From a checkpoint of a small encoder-decoder audio transcriber: encoder norm layernorm, batches of 64.
Rows from expert 12 of block 4 of the audio encoder, named by matrix and row number. Rows with one number belong to one neuron. Each number is 500 + 40 x the weight over its row's rms, rounded and kept within 0 to 999. All counts start at 0. Numbers have three digits each. After the name is the row's rms in percent of the matrix's.
# up: expert up (encoder.blocks.4.mlp.up, 16x160x160), inputs 0-79
# down: expert down (encoder.blocks.4.mlp.down, 16x160x160, transposed), outputs 0-79
up.39 102:487526533526488553462494533502432536543503543571485556520563517435455475548481503495541500460463546481496502547460521523549471482536425546540508574539525444396516507422477513509457531503433566517505452486392488497586484545512512439468473478
up.40 096:471517559527515529516489484464454527528496534499549500481454542431393502508562525456507479437491533549476505579542508455510464493447517537519458486493565552459504453503539556488508469490588544532488537597464511518456516496510437601506505542
up.41 093:480519518505519463520605533520475474493600449476444443422501515505504562482484487480493477436492564481470472504501504528518532473589436529540562505504541510483497560513529538468458557510494563490444452463444506538544495474539456468581511531
up.42 099:487460524439458501522482521464535535554431528484532530490464531457569412557457477514525532587517525478481540534564506417505490483559505492499485484522526501447448479557548494551556516544517479535433561451577552467485547431490477530498490511
up.43 103:490429533439438478525504509528515578489520497447445513512399416441440455492512486492476561443530584478542499491542471465502494545510506493500527496467434461485498508464527478440487451498524541563511468505510462513537539443485489475470554498
up.44 104:541539444550466490511476477491527466446544504502523542468577506499478442552465526453533442470436535408546495582506541566545540447576604468496432572490510522514473499486502613468569551465479482535521471487471499423523542504518529420501515446
up.45 109:563431583505523555510440477487587500453446522448494459533499521539516550495557471514503523464508492455541540512512492441523509502497494485497527505550511505500516526622371548557533529530463518467463511452495545501507505527514536494475461520
up.46 101:529482514495564479423489432448541506430592471523459471476508487536522487465495542546506467477541534492588499522484522447535459597554435512499520508465552424549488521348454550466526501451575523474542447499497498451557550536503488507485464573
up.47 093:544488559472459416501530443546564477474486419462504491518512506453475561580493514518510540483551478448520471447529453567473475491489570507424497507536473503539471493494447520458477544532545499474427487525500467537505527464450462469524536577
up.48 098:469473533516467588480504529513463498441497466479483458405480540434490491562466528491511508538513480502486604521501604434449486525562396526538505527501460612544405548458461478533509469528532467513465467400559520503488473493522519500567476544
up.49 101:565454487449505499375556522539532527491507558450447545460459483511432554472502541549447465520435454557530546499462469535579458520469561478495494473538496438501475474433438536542526580458512515574549516469454501479453524518488484537461465404
up.50 090:527529454560482509534498484597464564400431506520505522546519464534547459507474504435553553561461510508453492468484456500513456565436523516452491495476493452512526480450474540547454507514499503443571558511503501484529545445494487532497449534
up.51 106:510514485502530487515473505459500515493510531520484475510511530499449540589525558472520575552480535473569533457536507507508560527590562514513481461467571428493379519425438528494491475540490537520516492521544468432482520464477483481520527523
up.52 091:545499499533469504467511508420509487533460535448466458500501492538533496545443508525517481497486538481462438468514557530477523536587491548496502456537529538558509504541479511524450475488455487389563558467553492577494467495442486621580466421
up.53 114:469489553491495547508464470447444528462530489491528449483547508516481464516475533573517519491489485426485543549559553552477482496498470458574590504545523538518564523576549547461521524481412516490474484514550506468455473471514462518464498432
up.54 107:514448535502543433487507490546426520504545462543477502497492525515510499568541567539521449488518512500429442521467499483528470518455418429539408528514520517482449523505486507562568536492526437496497475524426499473480529495457460475543535505
up.55 098:509542454501568507485488551564494519527500507451539520515499513461534487542545571495465461530484477510546477501518460428521506553600560407408517473505450548435502475479578522526582524516425536470491535433504533546452538455526539473453498471
up.56 101:557503483534478455511497504496502496433515523466476452500391550498564397519514486485456453488529471517555446464492446451495540456479475518521572530555470509444498464433472486486512522420481493509541521463414479511501544565508459509527471475
up.57 108:472560498548492493519573484472516631479541508443473539441620494439458476495527521491489478503494505489441467473529498463561474488519528495474527515473475563547480563403505491506505584520519439532483501610543511512532492493438499480439480558
up.58 098:556460466604464469463560465503436457499514480543527482533544551501450523540477509551554477512496533498472520554479478512525527455463456459451488586495542503463527498486530510409509553464478471545519429550555459493516452439476455521457571473
up.59 092:462500520526513404541467499527427410559486480475546479575464499544554527509528517451487483457520460522478466469429539507501446529527530578555524517605506517495471507477470535592518445478494555485501467504525493467463479479532512516571503547
up.60 099:449498497486490491436537490583508466501444473504402519505540512544571612520490553556478511516477537514526521513473535520499453438439435483441431492488516442504430483460551524416568507533519453522565494526447533438561493488533520439473471524
up.61 099:452513471578484442478490517515467467495511538451504456550504502466490530459493539478499563515518506497518554430503403579486494485426511478545543496491400506468522512544466506524443505532453490528499491527496512460509499455443565530495600543
up.62 101:517468473478462563442496487443460571498500501505492531518519465504472439530456435463471527512490533480508555510547561503448540525443483525401490546511570420575484480477552487552472612447468576439564469489518456532432440467603485572483443503
up.63 108:499526467520488491479569514549503426492484506495495464448534570506485535492480489556489497537442480433483504517465514537472540509461469563469504469536523535564558572465516528481449496535546578518506415524462532505472468413462497427425456530
up.64 100:556463478514513567538495447503489501491528494545508498518560540474477473443431504456439518525497532464518488507532597548485588491501493485515509534498454590485434534504536516498491508548500486528498494476440485544507522477431497476554467530
up.65 098:534539481530575415473460494493527412462525497533459555570461538498428517494591533473507563511414544547532558512509507484482487505507504498439568493520484524487523518544504462423518513516429516429483512449527537477583484562500485495471486517
up.66 104:487512545509509529521495438479538420417480438470507548510509496490541401537543480509533474461487412501487518533510520436467464452535571497500538473479540525506488587511539519456523547540484549598474458487549528474532529500523474498516541506
up.67 099:524507555473558569533511463618496532516574404526524464516466492449469534505533533458456495570508518500515529529526494507495493507467495454495514474514491502496569562498502494486481434454439514543494543510529489500476606527460515533445447478
up.68 103:469519532500540440597518500502518481503468487428518443497428522549525503516516511471473457559541483524523398396498510460526541524520502449546468470456480499493531529502462564465555517535457502408475541511529477415494505496522504513553533475
up.69 101:513445437581552568476493499456463535523480506523559543552511511515517502578528469435523494541478520447471519517441566493498494521469476434539492393460516557501629474476559491484521580478508476520544511548530508508500527495531496498488538565
up.70 103:524563511545423478469463496496435499482488503416443561449424514472473464442453483473469497538500527583544487502454508479508440483533486503548486529495543534469512505481480532511507441587526488559479504480588483428531580445532397525513520495
up.71 103:486549529515571531499461520500502536558460471528557446486479502496478452427532517584493477584487442519467517550506537501535509520468556461522553494484517510511506449572460458515464494448464472538487540522453466459423506423424460516558456500
up.72 095:557492554529500461566478497523463549523500564437521478497493486571452525471487479517533531522509478410479478507439565525495488490402599495469524509522491527499485533520446556529504498499451467503480477495462512529425547559623470459467525497
up.73 100:454478495470437539396485469484546477501503533434479455478486485431457532486586432481488539505474560445487537483506493473449512494477505496450516487493562488488392444448486549515534558508544504493572507570520505488512568505458500517507489561
up.74 095:495507462517471432503459460563500522445383518491588461453494518527540479515513497556535505473539496531486524520440520537446443500555557519517444460527453471522480492446507476491390603541533480478534496498495499445487531526462471526601529468
up.75 107:546519506482499505523548517499437493498467515495553536544491475514475429528479528461492447504524528423561574479435475431532540474502526531519527532544507464489533499479500489624455482509513509496466442479508508464461514514473548546446521516
up.76 099:491523508529474538505450419489501482468588483493434497462535512471495480543463511569468528595529491408459535415545494420441450520529471531478561491491454487475540468494533460513547570531579538522487505479433470519458524524493522570530484579
up.77 096:444480543482533547521453576501514473459480509543492462537499536541478630456473530458530507437509562522532415494488529493430552503517552547520503566572472505488487468481537443461497520508584523554457465460443525517490526473545483465597436501
up.78 105:417413495488491455470460478562445512463519464468574553511511536570480456513518514507469468406513447546466516512386475471480495415546530495583493530568444430468495445484483497490424473508489521512455447537616541574520539502545496487443486450
up.79 103:451538492448562497525546482497454503435462517458531477470544515563565556541474481575500481519483447505502465593582456424547523523606538446462466518512454465444513523525490547517549424433486490498470489467558554474513446515487533473495499589
up.80 107:532479494525528443486536534490516573458469517518537455480455401577508584468506547537517506494541479472487515408430561533471550461522429543561573520489500491498409540532484554489489515545476485477540431489542489421486505506473507507455473544
up.81 110:490520460480470502517494515500419535496486553504458540451546512467444519473507401481481495475468617481506438496487516513530585514494447547497542529455494507505488429501465427519460474456518473543505459590481471504604477404512487470550483450
up.82 106:399502569558509515573467465481499523533490478492510517420440533486534451431520454489512478494502493560547508472461510510425490500448566451489517540541499571476431478470605525445490512466513500438463511484530581418549503521427481509449400536
up.83 109:479509473555510480504512555503531538481444479544506467533588484553496536476449500461517434446509538487532561420488460547523512425504472503452439453438422491517547491536402490521440472536545520457480476499495512561465476453506462476533485518
up.84 095:577511468493521497485448510502522553525383428475507599535425481499448505469482529564465464525437543510546488461523432506526453524470473474550414482539529532518515493519494508561547568483504489509456518519497502463520482490486515495563492482
up.85 104:524520582483468481461457448506431451525539457460518498512538535532486507481517496498525460516485552537497522531498502553529570486492521474485468541458417509552480408543465469506490450484465504564530528500522463534493574499505527531449475585
up.86 099:474544523498467446486453514429498436586489471494486522513493484474484444509538603455508515448521579482548478552460468477500544419534443518444544458488435476492499460493462466543486506481506443598554436535477548491565457516464467427478442526
up.87 098:486495532490497519534501459466506508481387454491511529502543543504526512469476502467541501444534538504443521477493578560527447427474505495436516549540459501499494451519514527462445509537397416392555478498456451501423518491495513499452527517
up.88 097:476461530470509555560481531478510542542566514464500520454544387455462462461477567493473442513482436481471492473526501418540449563506522494451581532487522444520487541559500524566527508464527507529526549501516534525503494523538523444507550465
up.89 105:556472471504498426506481541456518493462444488504472509528437483493497411552586522544477636531542441515508510437478482494507486485439475464463431515477530453509517455482475433469462421501396562537502475495497458538483493522547571507507584453
up.90 095:471511502502577427474431576511485590486522522390452493499527518488463489590446501497571527560505463504428472518503508492503444493493529533539496471478468521539528492553467499482472451520489530505561477527538513522530554568470506551538580516
up.91 098:465515485429544575481503474476562471481545490478435515508524461564543544457489450431549514519491523417506484464511494489471547480495482475503490437555446485457474467556513533587488445456478534560494517489510558527477487535403463474466453500
up.92 094:516516500433525445497506491534551484446481469535511554485498457508568484516507539485463552542480501607572444513493503515500500507583532473525475522475540475455551510458490443520505570472482536458501471455382498552383426486535534512535461503
up.93 095:454501486479523558523477505447530440473513523503498543485465518459509478544453457540450469495464524456487510499491540551479504504501503482504452463429499538575491505507500488471503431538517505479532534486491499510503518484512478472430517460
up.94 100:471481530506477517524439514500485473540512539575444547497427489483519464471477492420552450480442539522468480515581499476483526542522531490447542566562539516539522604457483489506512460558546479496507492480570543520549536554556530523467569447
up.95 101:489510478517495607455490497548506562533541509479539556532440538557449526572464484486475470534515481491502523520531570501443477485429511458510517458499508546482468426543522427473500535566481461453499495437443561488483520538543497572536521513
up.96 097:488534454492536589552495479559463580576548514433567466506469444475559511456486561515483506506512507433468445472440523518486489518523503545406537482453500523506499512612506524431527478487423538505479491485525562495457492446449444536527473486
up.97 102:511470455512499487477488473472484521522482508521478506471363520494526483406447474462496537486489470450468510467597428481469494453474543489598519513529500537537541488498555508488494491512578566405510547479470456505514487554482541523523515505
up.98 100:527488429468522538549429467561457526451518594521500568487518488534473509552489473407538476492601452598502555555487515504497485533540517498616507527479502466529496488472543493462496507541533506438520527556516529501462547452499458516507491433
up.99 114:544563398487475542489500474441529487491541529428440470444520479485470549594476522495560533540523450557439514478559479418494497484520457461516521573540514471498531473543499482416517475449398447523548557501513509554492510446526525491495515528
up.100 104:541478436442432526450592506462480523451520521484511602500498495472469507493487530441522468491530529501501529513459543507482485449482454509520475399528499530450481535507544550470503527551493527465537484491582487482544530455464553473470551443
up.101 098:469506551511472534438549568514535593505428463495521387512488432510483527550521480424470459508463535472451434535466541570496470439463498481493465549502526528484511494570545552481554504508551476575537488459549537507521538434500538529480582523
up.102 103:517469469540557555520528478502523445571575554524537508514533507470501479485484496524480506487479508431571475512527579492512519472467448513496474538550512447568491557554530504465506473521475532381488484491506524472449537529482476525446466558
up.103 099:543455549514460451443473526480471511540525518437523555488487532556436513516544506503476535486483489481498450531512511454406433575469542455510523521479442512468518528493517505487464538437496472506503481503480461575459480475472450424576596527
up.104 101:564437447490523559524534513490507436555507563532477485498486465472473515522506494472491495478484455477483440571478508486401500470531502503457526536576505585507568533554510420478482523430530507483510598509469529491503486489617476545504524557
up.105 089:444470558545441619497501423404546538525497551491512489547461535479501522540535469434527505487468522492511528458464578594465418492483444518479505540539498497478518511518568518515503554505524507501495510479478451564363493463542448472544506555
up.106 095:494570526561480624484527471543526553480520503475509465525439482488462507464438446494521477511473468467529521462477477476509408487531518540514528517558509455466486420413511466487432526510427544477525482492542428508536504548448506516514454538
up.107 101:522427530575524580559520459486444452469511444462447475527514471534488537547479512473468506507550502507515494409477462471546472476492502589482467452468465440457461523505545554526490495526478536524513465555437434455484481419530525500542541475
up.108 101:610561531415505561491508448431489474472459455447515464478471500546493502484490498470469515470491575538558542446499459528546417512520506553526460440554538478573488438435489474455544511493454460459390505542485547561487485497511489526545498532
up.109 095:491493543520481468485532435495498478513549508458441445537497496506539559547403537499457503541509462487520519527454465572510492483469541544466471497528496547557567486570514516525530589488503485475502459516461563440494424512492407479487467445
up.110 098:530538486444587533515432523453549507555549514512479522525527491535473568479484470511521504404551503530535521513546538505490488466552426542444483511490523540487506467482523479474498517551539543431477521523616515447555452465529473529501412489
up.111 108:453507513503459481428495537464491545413515513522554501503454471508504505490510412484530467564505498511496490334460478480528521467471500540550537588489536431554475503523483478540426538525499559516540518536519511530486453542479528494477454461
up.112 099:525522480568410490513498521514495558486448478477483490442509509556549569475511536506512524540504487604534474562462543450494539534439513538516513548500498504434543509438547416485558421610458531560454530527481535462528530430513537500490517458
up.113 100:458530454545538476479411491523521423502456476470460491454427487497470513481454484504506458580483481484395544534506498465494435419432491546525491535469535476523539449500463572545538509470516490492545570484501458483546543514473486505514502530
up.114 113:461497480453491527460522518542509477480483458422600498496526511513548556523503546499559543508485497519478465494498552488541499533473558521528506531485575533519546507541465486504508530515513548531520456467489539511466569479547508512498561431
up.115 105:560487541458556532490484518477483464446464470468503443436525458529486500519509557490561468492515446444486510460436493541489471499433521472497453524520514513559546478531532434456519530449492532502482543511480498536529501434556531513474437441
up.116 097:524513486488549450437502554495457520504491448462541519447494492531530467486493466530583442505497424429531488539543502503497538464520531507476520470518451556580473455391496579503502496519509521569540537524480484440533496539411496483591499531
up.117 091:556495450425521460545591544385481494474495527539460507496414536487530499569487469544543477447540478449506478570440514508504450548531524483479521459514508565503578482490532592518549415508476515429487402497462535526510555544462499470540550532
up.118 086:440542511520469468474457518592466463468531515498460520448497524536541511489548467539500473571553516589477519522513454486497509448486440445488463546495521509516470408520449565484510534477539480441468481476453470549460515463491404509487515447
down.39 103:520476545490480571536458500553526460483441440497465503538493474514518487516441525491489476486520497498527543504557566470520467544513520434456554535534440545489489554423538508490477487468490512539500468369489488501479426480512487470432505469
down.40 105:509531468463502498555512571522563531486527462498511496533502558525590560473517481469542532521504530535420504517503517491461559508461511532605490405523490515474454476569533562506585435494512524404441518529446468505580516431495537530534510529
down.41 109:514468491428469511527467447496599474561441436553485533498507500481562509515525495476499411581503457485461538465456546466487558475555513467513508527536497479539523524492522457491518496539579476514519537468533482545479434485512477465545518487
down.42 093:514512467519502476513550459494493552504465504442457472424514490591518553481497558532539408497535482443502444568482450561533502481507538444557510530527469436460499537514495468486522472494538397505487422495641452553557590444481490439477471524
down.43 095:528510448461511523495513523508497472522472509444533519470555482514530456551505500511501485497548521476565474438522445493501508501487528459600521451492487529470437467438423475505527557481489496448502457548392499471574441520505541448473496513
down.44 104:432481490527570500495476512571452473532521519441484524478520499436462500470501500479582524426496509478518491569451498509512448496547503481512487499519502429487463454566560481463548514511438518491523496484530519479551511552541513517526492502
down.45 102:423472553508495447484528513494521419509513564530594496471529485542471507459505475465515493488464647514507453520527481446464501533549482516497536520489460531513518464495563429548532503585491555500540523463509425529555431450551505486452474554
down.46 096:507499552560503539535452511447501455469488597471489571469449546517555461451431500508507522495428470471468513422528450543494471489452511492448509576475520479540495510475485597504589489473469444474515501506529489499454535466577487497491525517
down.47 108:525503454465434483525499544541500508545510511499493535488534522492516506459588518520549484509469445439519517455506458488469472500480471615548436491486479487388547473522570585512530521483472540446439491491505455538471496508501526519527414532
down.48 101:472462531518452524501505409512521496488476528546482524461585508604482437484518533537472497449501520496470577435497488612464436501503497531559485441535564485462466476432434463526497402518543498493521540549473528532473475514485490470508407494
down.49 100:516506498484552494451540562479465558509546498495457483537531488449596489522533441492479543504517439470500441504534461518442472485518484541502578507538477506525510469531560508506479492586463577517495516435517427599612476456467498543504522514
down.50 100:454546559496469568586485603496515496479513609516520521546397474445467462551499469533489503564472476498439530449501488446463528462556500499532438476431514518416551518500498550482470519477559486537422487453472495501471484468495472540467496531
down.51 104:500509514510476507537394443503510502471464434542551514498526468539499456424501483538528469497532444512420533528495563482478545517509560447563444494501530544506460471508508501536479441597464476435479533491509491525483544584422476562476513552
down.52 094:494471512447423543531503511580571498437493426492572510516552548489481548446516438483457519513403526574469503557548505435525499495436529516527540514532451489447455586550491469464458563445525484500478464497484501496513491519470462497519505475
down.53 093:450515475416476473494485550533457529502586489466455462508448491556477481457483494506563481536546455514503472518425493492484472510502524528421513445461567475531476462478470499560543424554429568463498438457471506520443481517491525443510455472
down.54 100:498512499529524495512561526525478508482479444524547485506537470466568515557532546558484545431527518503502526486545512549506567495470562535493523457542489476533585458565501528433429476535587513472485445493455484438472459469513535586506518523
down.55 098:530482489505509460480472492587490418428464574482437505444475447522446535513512462480481563478537580516449522461441459492482541510518561499505465430545509532575485383557539447535487481500464481465410529515550493563460543434478458552513513507
down.56 102:483569537506531417475533508502455502439538523429513463413490491600548493526478574471470471468468469447585557480544549445480483494470608475504544488444470463533478433567537497480540521504516526472572550529442454519517542442472412546507545491
down.57 100:552537544456487527433503490549500444527542542484478523480507523466439482578519623477524494420450564441485478520450535509494497525533480504545494467484515532455489522484510526430473494534462511482472495513548524468497472521449457500499512595
down.58 100:493455507520419514533451494562488565521469527547547466504470489465509536502533514493503517548523463509489492499542458557421397497509564448531531531477451512519499601495511563520543516505609494524567516483527518520517556466496524441473443402
down.59 106:475504553488395487469488474482464439571472532599466512528443489475507514445455475560492500567546499440474514417541488426466486490453465537496500478444504515548471511556515519459467483457499481409428563529522530476476461494489466471514450525
down.60 095:498551449512447450515477454493496556520559566487484483518459532537477496517525497515524515472422551550523491541435512496537518481449466467484547493454448466532503476628475491481448505503538436534520516504487533459470518495491506550562504500
down.61 100:434504500421440491526513517481523472573428412462553517495472491537486464506477512455427548490492518506521471491484422471469554450503513508455475441537456482492526456519559482519500444436511473525477448470535516532434471492488537544493463429
down.62 098:494514503510521470391535437587538521497497514420486454442496587486542511554566478490494527517505496543551529495515477484580510416513505585500558470522512493556550512481476517515463604466536435455470468485487519521490510521533521429455512476
down.63 099:564483570558399475535532511561461535535479451492526425465436440544511466506514451465522465580580553496447495456472514484505549500476528514434457523536500459553493559458459545495505484546516493417464555527597494497540510503474499510496514512
down.64 099:502557531500401509495564500445493510534516538525503494456477503451541459506424492601582467512457517535542499489474456520468505483544557454505473495486457435498469475446535505530504485483511499577542477489390501467454504405494481521504537553
down.65 099:508521513470487536475571533563568480460457524555452444500565546465519500523443467481507451555453398575585565505497483457445539580464449442474510485496473499496481497466523480538469507455540555455559545487453489407511533522496509443491455515
down.66 110:487516427535505468571515479445547449439485487478500513521556511489542508481446553490479495564529550459497481448439555483511519404496532461481455463444465478475463477466506489491529518478491539478489457489567588511482525506541451525466510476
down.67 102:573503442559498485483513510475549538506440510471547535514565485508435541481501494441413468464447528532457489563426522472468421522453503461483495546463517491465451510504488457489478481440590529468464542415437533517589504470537482513467486434
down.68 100:435557494465486437531509482542521458507477453520439488488572480480536494481540496469492524483436408490457486530487469538481553514432488474469563475525562550554474500475512475532558430499544502475440431580416484491485557514468467542427466405
down.69 096:549533461511545503460499479449542530474486497406491473533429489535504568519462475499533522516485466498537523493513554354619460494501591455435555554489513508484442468529546529480526486498504430557518476496439424582485462493523478542520455482
down.70 101:436510433533522465485498540484508475511496544460442477511492507458504527463451537515570453562473458480539533541438483444488541454544444571480510535446489558465542550530551475534609489439588456378528451524498548575453519463541469456483471520
down.71 101:554548526414498532515525538508569482494526431533452494473478511466470554451484517490498472494488583457447524494452473536560567535458520513500471483517417534407483476420479493513535546450493503527489480547492453502505515450483494486474455486
down.72 098:511565585496515531507505506468519448506522454484467527498473487465546537513446479503440407459490517552603532497511555499444610527484515510507512520485516535568525560518475472522515587521462446510550535463505519461554462429461580582485511454
down.73 096:434483587516465503524491431539501529486523492516447537493478420467505497548540525533573525503483536457569475527513458559498446551484535528505554486461507459494437589439449486476451454521494512427485517540486487468495549570466574468504477532
down.74 099:456544511572468404557455507516497487525446478490495528548524501557456464477419475480459517442471501485514529541471501526566453483533495497493529449506552535480560526570542429505515436516560514522485503509394458480542565506413550468515540554
down.75 095:511450498531425521475458490435582463433512482475461495477503531558496540518559435500481476488478476464521490473467512459420484409443534492554480465514410519468578488495517478521518518494484552425553457497559520431481500523512503433506514493
down.76 106:500501499493577504491450472458554470520530578529483500401544489546527433532459467449440422490526487458434531574494518497522487448570469521447483530465478485443529540444437531431564512547602476519563496467505531531421446443508510451521485492
down.77 094:571483505518539590494463489457548459482488495462529420540452473462441536502492507570507458479423430438480465468565457517503451488532523569544547489497503496594592493523514434511514465540516501490527609494535462514516489439482566500505493508
down.78 102:424525467559450482505473444515558596477473520507503493440477586479544571508520496494524467480503486555588437537503478499551469530565499530467511542414545538560540473493466531547452443544573549431558462522496529474518489432477507494474535508
down.79 104:482486580482502549436498546572524514472527497511500484572529487494491540526477437553467555502501466506506521433564492500546472562477488483563503528476446505504535442465485454516547541444470505491522515451518552466535490475503533536443493445
down.80 102:498486488455518507501469527494473517441468414549451443570479518475481517450443497484437503503449506448435472496471509529510530567482446549567531509483576474482593492512483524543536427472472532482532499497562549436487491520501454480432526494
down.81 112:500495471514516558530442468538573513495514510528600498509503522510573545543515507512514493578544485542471545435514579469479457485545512464449547487503542482518454480541480461490501462539450433462521539488477541535448515568423470547465485482
down.82 096:551506450536484490481573486512521508507462511521557454519521473547553436574432566558495520471469560548425530500484492508579512528430524505461471474498465517497544440520464554428576495495486506557500376560495495516428538467494488472607492548
down.83 107:465465498562496550498495557560547484566537466506551496527532584488533534494482564445539518501530550510457504498510527482538523472504465499552475596527489479565505503561551468580500485562411515518512498480538497461522505478574488543603538480
down.84 109:494452579533570517524531537414436556474505533502504486514555477487538583491405433552533447477580504499544518534530465544573550434518517555456509460489520508495490482487503504492486485481518415510461470522506540542513493542513522522455425521
down.85 092:511495486560601499511462455504466485521450520504481469522493487483471460496510508482505449494513451493477595514468415457533438516462478564501507548539552488557489515441520497525550486441465519511476446525469476502448486537564591464405455503
down.86 091:468489532491413453562517523570564498536543474510513525472521503492507409493412490483501563453496515486501447496489479488509496521533570498459488481517545561490470554564509509623469518517495511514562469539524443465523467496465492509501463449
down.87 092:464507489492554533527502530522482491504542533481497554461522467439456474490487498504515419492534568510533558450516477441489466547482505503480459462430515544464476564440495484504566497577458590532483505489541373480449488457463499480454572535
down.88 094:539510494454485441460475484515472503554573448479489517472552487484512550480570501478473483539488547486502423491472516497453434532487472409468532515560572593462468538464529477513499532480456540465471465522508473467464543496555536534493502461
down.89 093:517469539463528506537529540480497570550521541558542516603548449500506525486479520554498523512487534587488495471485455454497475531541457492456512537466520512416511595463495441528463478575469511433512474504510468554476474474466457508495451534
down.90 085:534493490500504510515491474501557448466480501517522581563498493471493485539598443512428459567529504474542530487544513429511445512505586422499467466559509497475442500465486541470540442439512510502478507373512411459469509443480562492433467543
down.91 106:499445465472527478589412524537533566532453482446434424522573501516541577538529484544423501489490432478479489529518484554458464508477536487451468410514473542495540484484450537476478566457449572487482517410555478537485546522457547501513462488
down.92 098:484507507457516483499616484549446454538480477518476481548539445453552505555540488547481469561527503416521443544552517530463461585519580546537485472471447489411472441526478498556469497535532487539557518564485485497532505587508502430505503493
down.93 089:481475515517503520525505505539536457524456519494478523533415510466552475485492536489457521468494477462493455532528551411552452458476529478501429448496477536504551495432483476442477536532464515478541516549465515557524459494450485443479437475
down.94 107:433506501480487497508574511472557504527462491506510509508534488541551525520542457550490554511480469479502496584466472487504540485488478487504546418573521492481481493521453495513504426470444515507415518520420476477525459516507521528520474427
down.95 107:510449567487522523520492515483455500498559555507545460429482510536456495391473508426452477486484513534502490526581480470530506544475506480473551558513483421461497560508503484530557517530521498538479531476530540624469512568479381452487530479
down.96 097:493539462414479512484503507481526500546565571441439488560536502464510457448544536451516504509538517496484523495500440481508518470499467589417465493526454428486414500516459530533458456482538522541420499550439487494489486530484533488517490448
down.97 096:554499509482478518498511547428431527520538426517475457469538525484490599531472527492493515457428522582508412526427561465522524494492474414530501517567507499468503429505506403467532469512511481511501477421484517551463506456424523526465467452
down.98 097:501491431492529475504490479460551487497494552506453558481546528473550428477504524435516504487487486511414523505550467502525485450551490505543515483534503501513531506451449519514432530477468479534504470504476519475497461571491503566509470405
down.99 101:488477571522492550492534499420472509459532454509508441527500435521466514501537551493535500479478591486509475522463498554543531527506598527484531431555464554565472475462520442501449436507612508543484529523490536493489519513553515450447573467
down.100 106:519454470416496459478548529500531514473476569524438488536535387463465444446556539481525530594548513519405494464546539508503576528539432525523445457517540558568570514451481540419481500488468471539524531495540426411551488534553499534541514514
down.101 105:469439406524487428577502446545559485514428550492572558489429489408482509566445493558483514459496550536485491488527569471514497471471474524533483540533487487554476480444472452484467543535492469591555487498518548523476438526426498438510475497
down.102 094:491482424488519506431488488531532572436427482457529513476490496516478523525512540555497540503485516504582380539500484499490475452479471477521519471522511514490549488512434446532489508426490518476447524469579511482510519488452468508478464467
down.103 099:522490440525548451527559521445464560525501454439499473531540445510498551530508551486383499524473527628529536518484489459477460530527515450531489497569495516489465463457521454513479477478431553531479489385496508533472457476501560530512507463
down.104 112:535444535522420490446463485523482493513508527536411503553541459475512576445469539568529437436516481454514440508506547534499471501484375532501547492503451455461481488497514527522509466482453426452470585491510486513444511423462452478499435487
down.105 097:543568536539474454529566516484534535482558459467437510487493439453435523490539492489488540519458429557439463510503473574548501599480487560483472520501505510564537484518481445491513518502489498428498580489486500536464496491583542572479501534
down.106 107:566443430544490405537441464449491516477476465550508452481579486497459488558486453556460468444466494423479451519505394469530473447487497470423529541493517449505469492475460521595469521552438474571532438457501465533495524488548505565510478468
down.107 092:515527585516458439534507455440500474507492506501582458513442490472487439502486534528490550455561502492518513444504459522461492489503487465567545487510519481520505477482498478491488468470515449532527453572530495510450549492479553473471504470
down.108 105:530477463463453486519457409425527467480522450444507466507465550489495482544448550467416498489444507504547545399426488543477489447518451522521469468512477471457509477551431444542413530548544537488478531519473510497494535505535524450532552524
down.109 092:513509466499474417514479463510526442472480489507449563474569487503485461551472503555543474562455484495530469454521509469484477479471488463546487570508624556482470455568518476464460531465522506460516519472510473533500586492472485364459539498
down.110 107:568508459523518530514553456578525503442523422484437525549467517439470486645561517492519484430493455513470467524449432500557544512427513464551481512480485491528547497501504512480512488499566523606501513456509541507487449561474508437495495481
down.111 115:464469407494517527520494471532483562485527545491469482524433522462533502546461489496447557515576467511571447486519510534405460597479480577527465543552576502489527544493530514477546535503496473517470531483528444487515527447555473522491534601
down.112 107:566507486470527538510479455459523547505543452506476474517474527506514604464505497527477437416507489502513457443390474487580494502476534530445434490447539526462503408472475456490556564506476499447507476525458500449412536453480572543447500477
down.113 094:524517530575423549514507536489488432497607543466448458479528500531486572558525532435540575490424507565517411506488519549505475538514473478510520540485529507508491474483524519409602538509520536438501536510507468549517551544493473518519473505
down.114 108:547464509439483496498460499489523513523440405430403497564538509444518484478523599531494485510492457490478541479435495495464593547436484506516562424542470592515508523558591527473546476464481500490534465486542537456511512523489467509503467516
down.115 108:523468509467471570517431509599510506546493567502523542480429568493493450525535501428483501495534571482536413454457494474476488466522440484488471466499492510613531525442488495522549425469527496485444448501558496484499494478435507475448496528
down.116 107:473486477475497489416542431437458494554489492575531471476516555489462480456456540520422469538489579470455547509436447565576497481508545512557456558518446495441445551442477502529449546482543539516517498540555546456549572495509478532458506497
down.117 104:473450536401612401501507489540549513551511541463531554529516479484573469462574504520481526464494452552495514537530497476411463534449504553493565586482501511534442479479466463436489459485481489536526424443480523486501540532477505444432547456
down.118 104:521457574540515472568496480482544455504452556489461523568518512468488573463553521550445491507432540467556510547469502511590451459445490523507522506504516483473502504475502458516514510524563478507433481502455446564512501491429469449538459453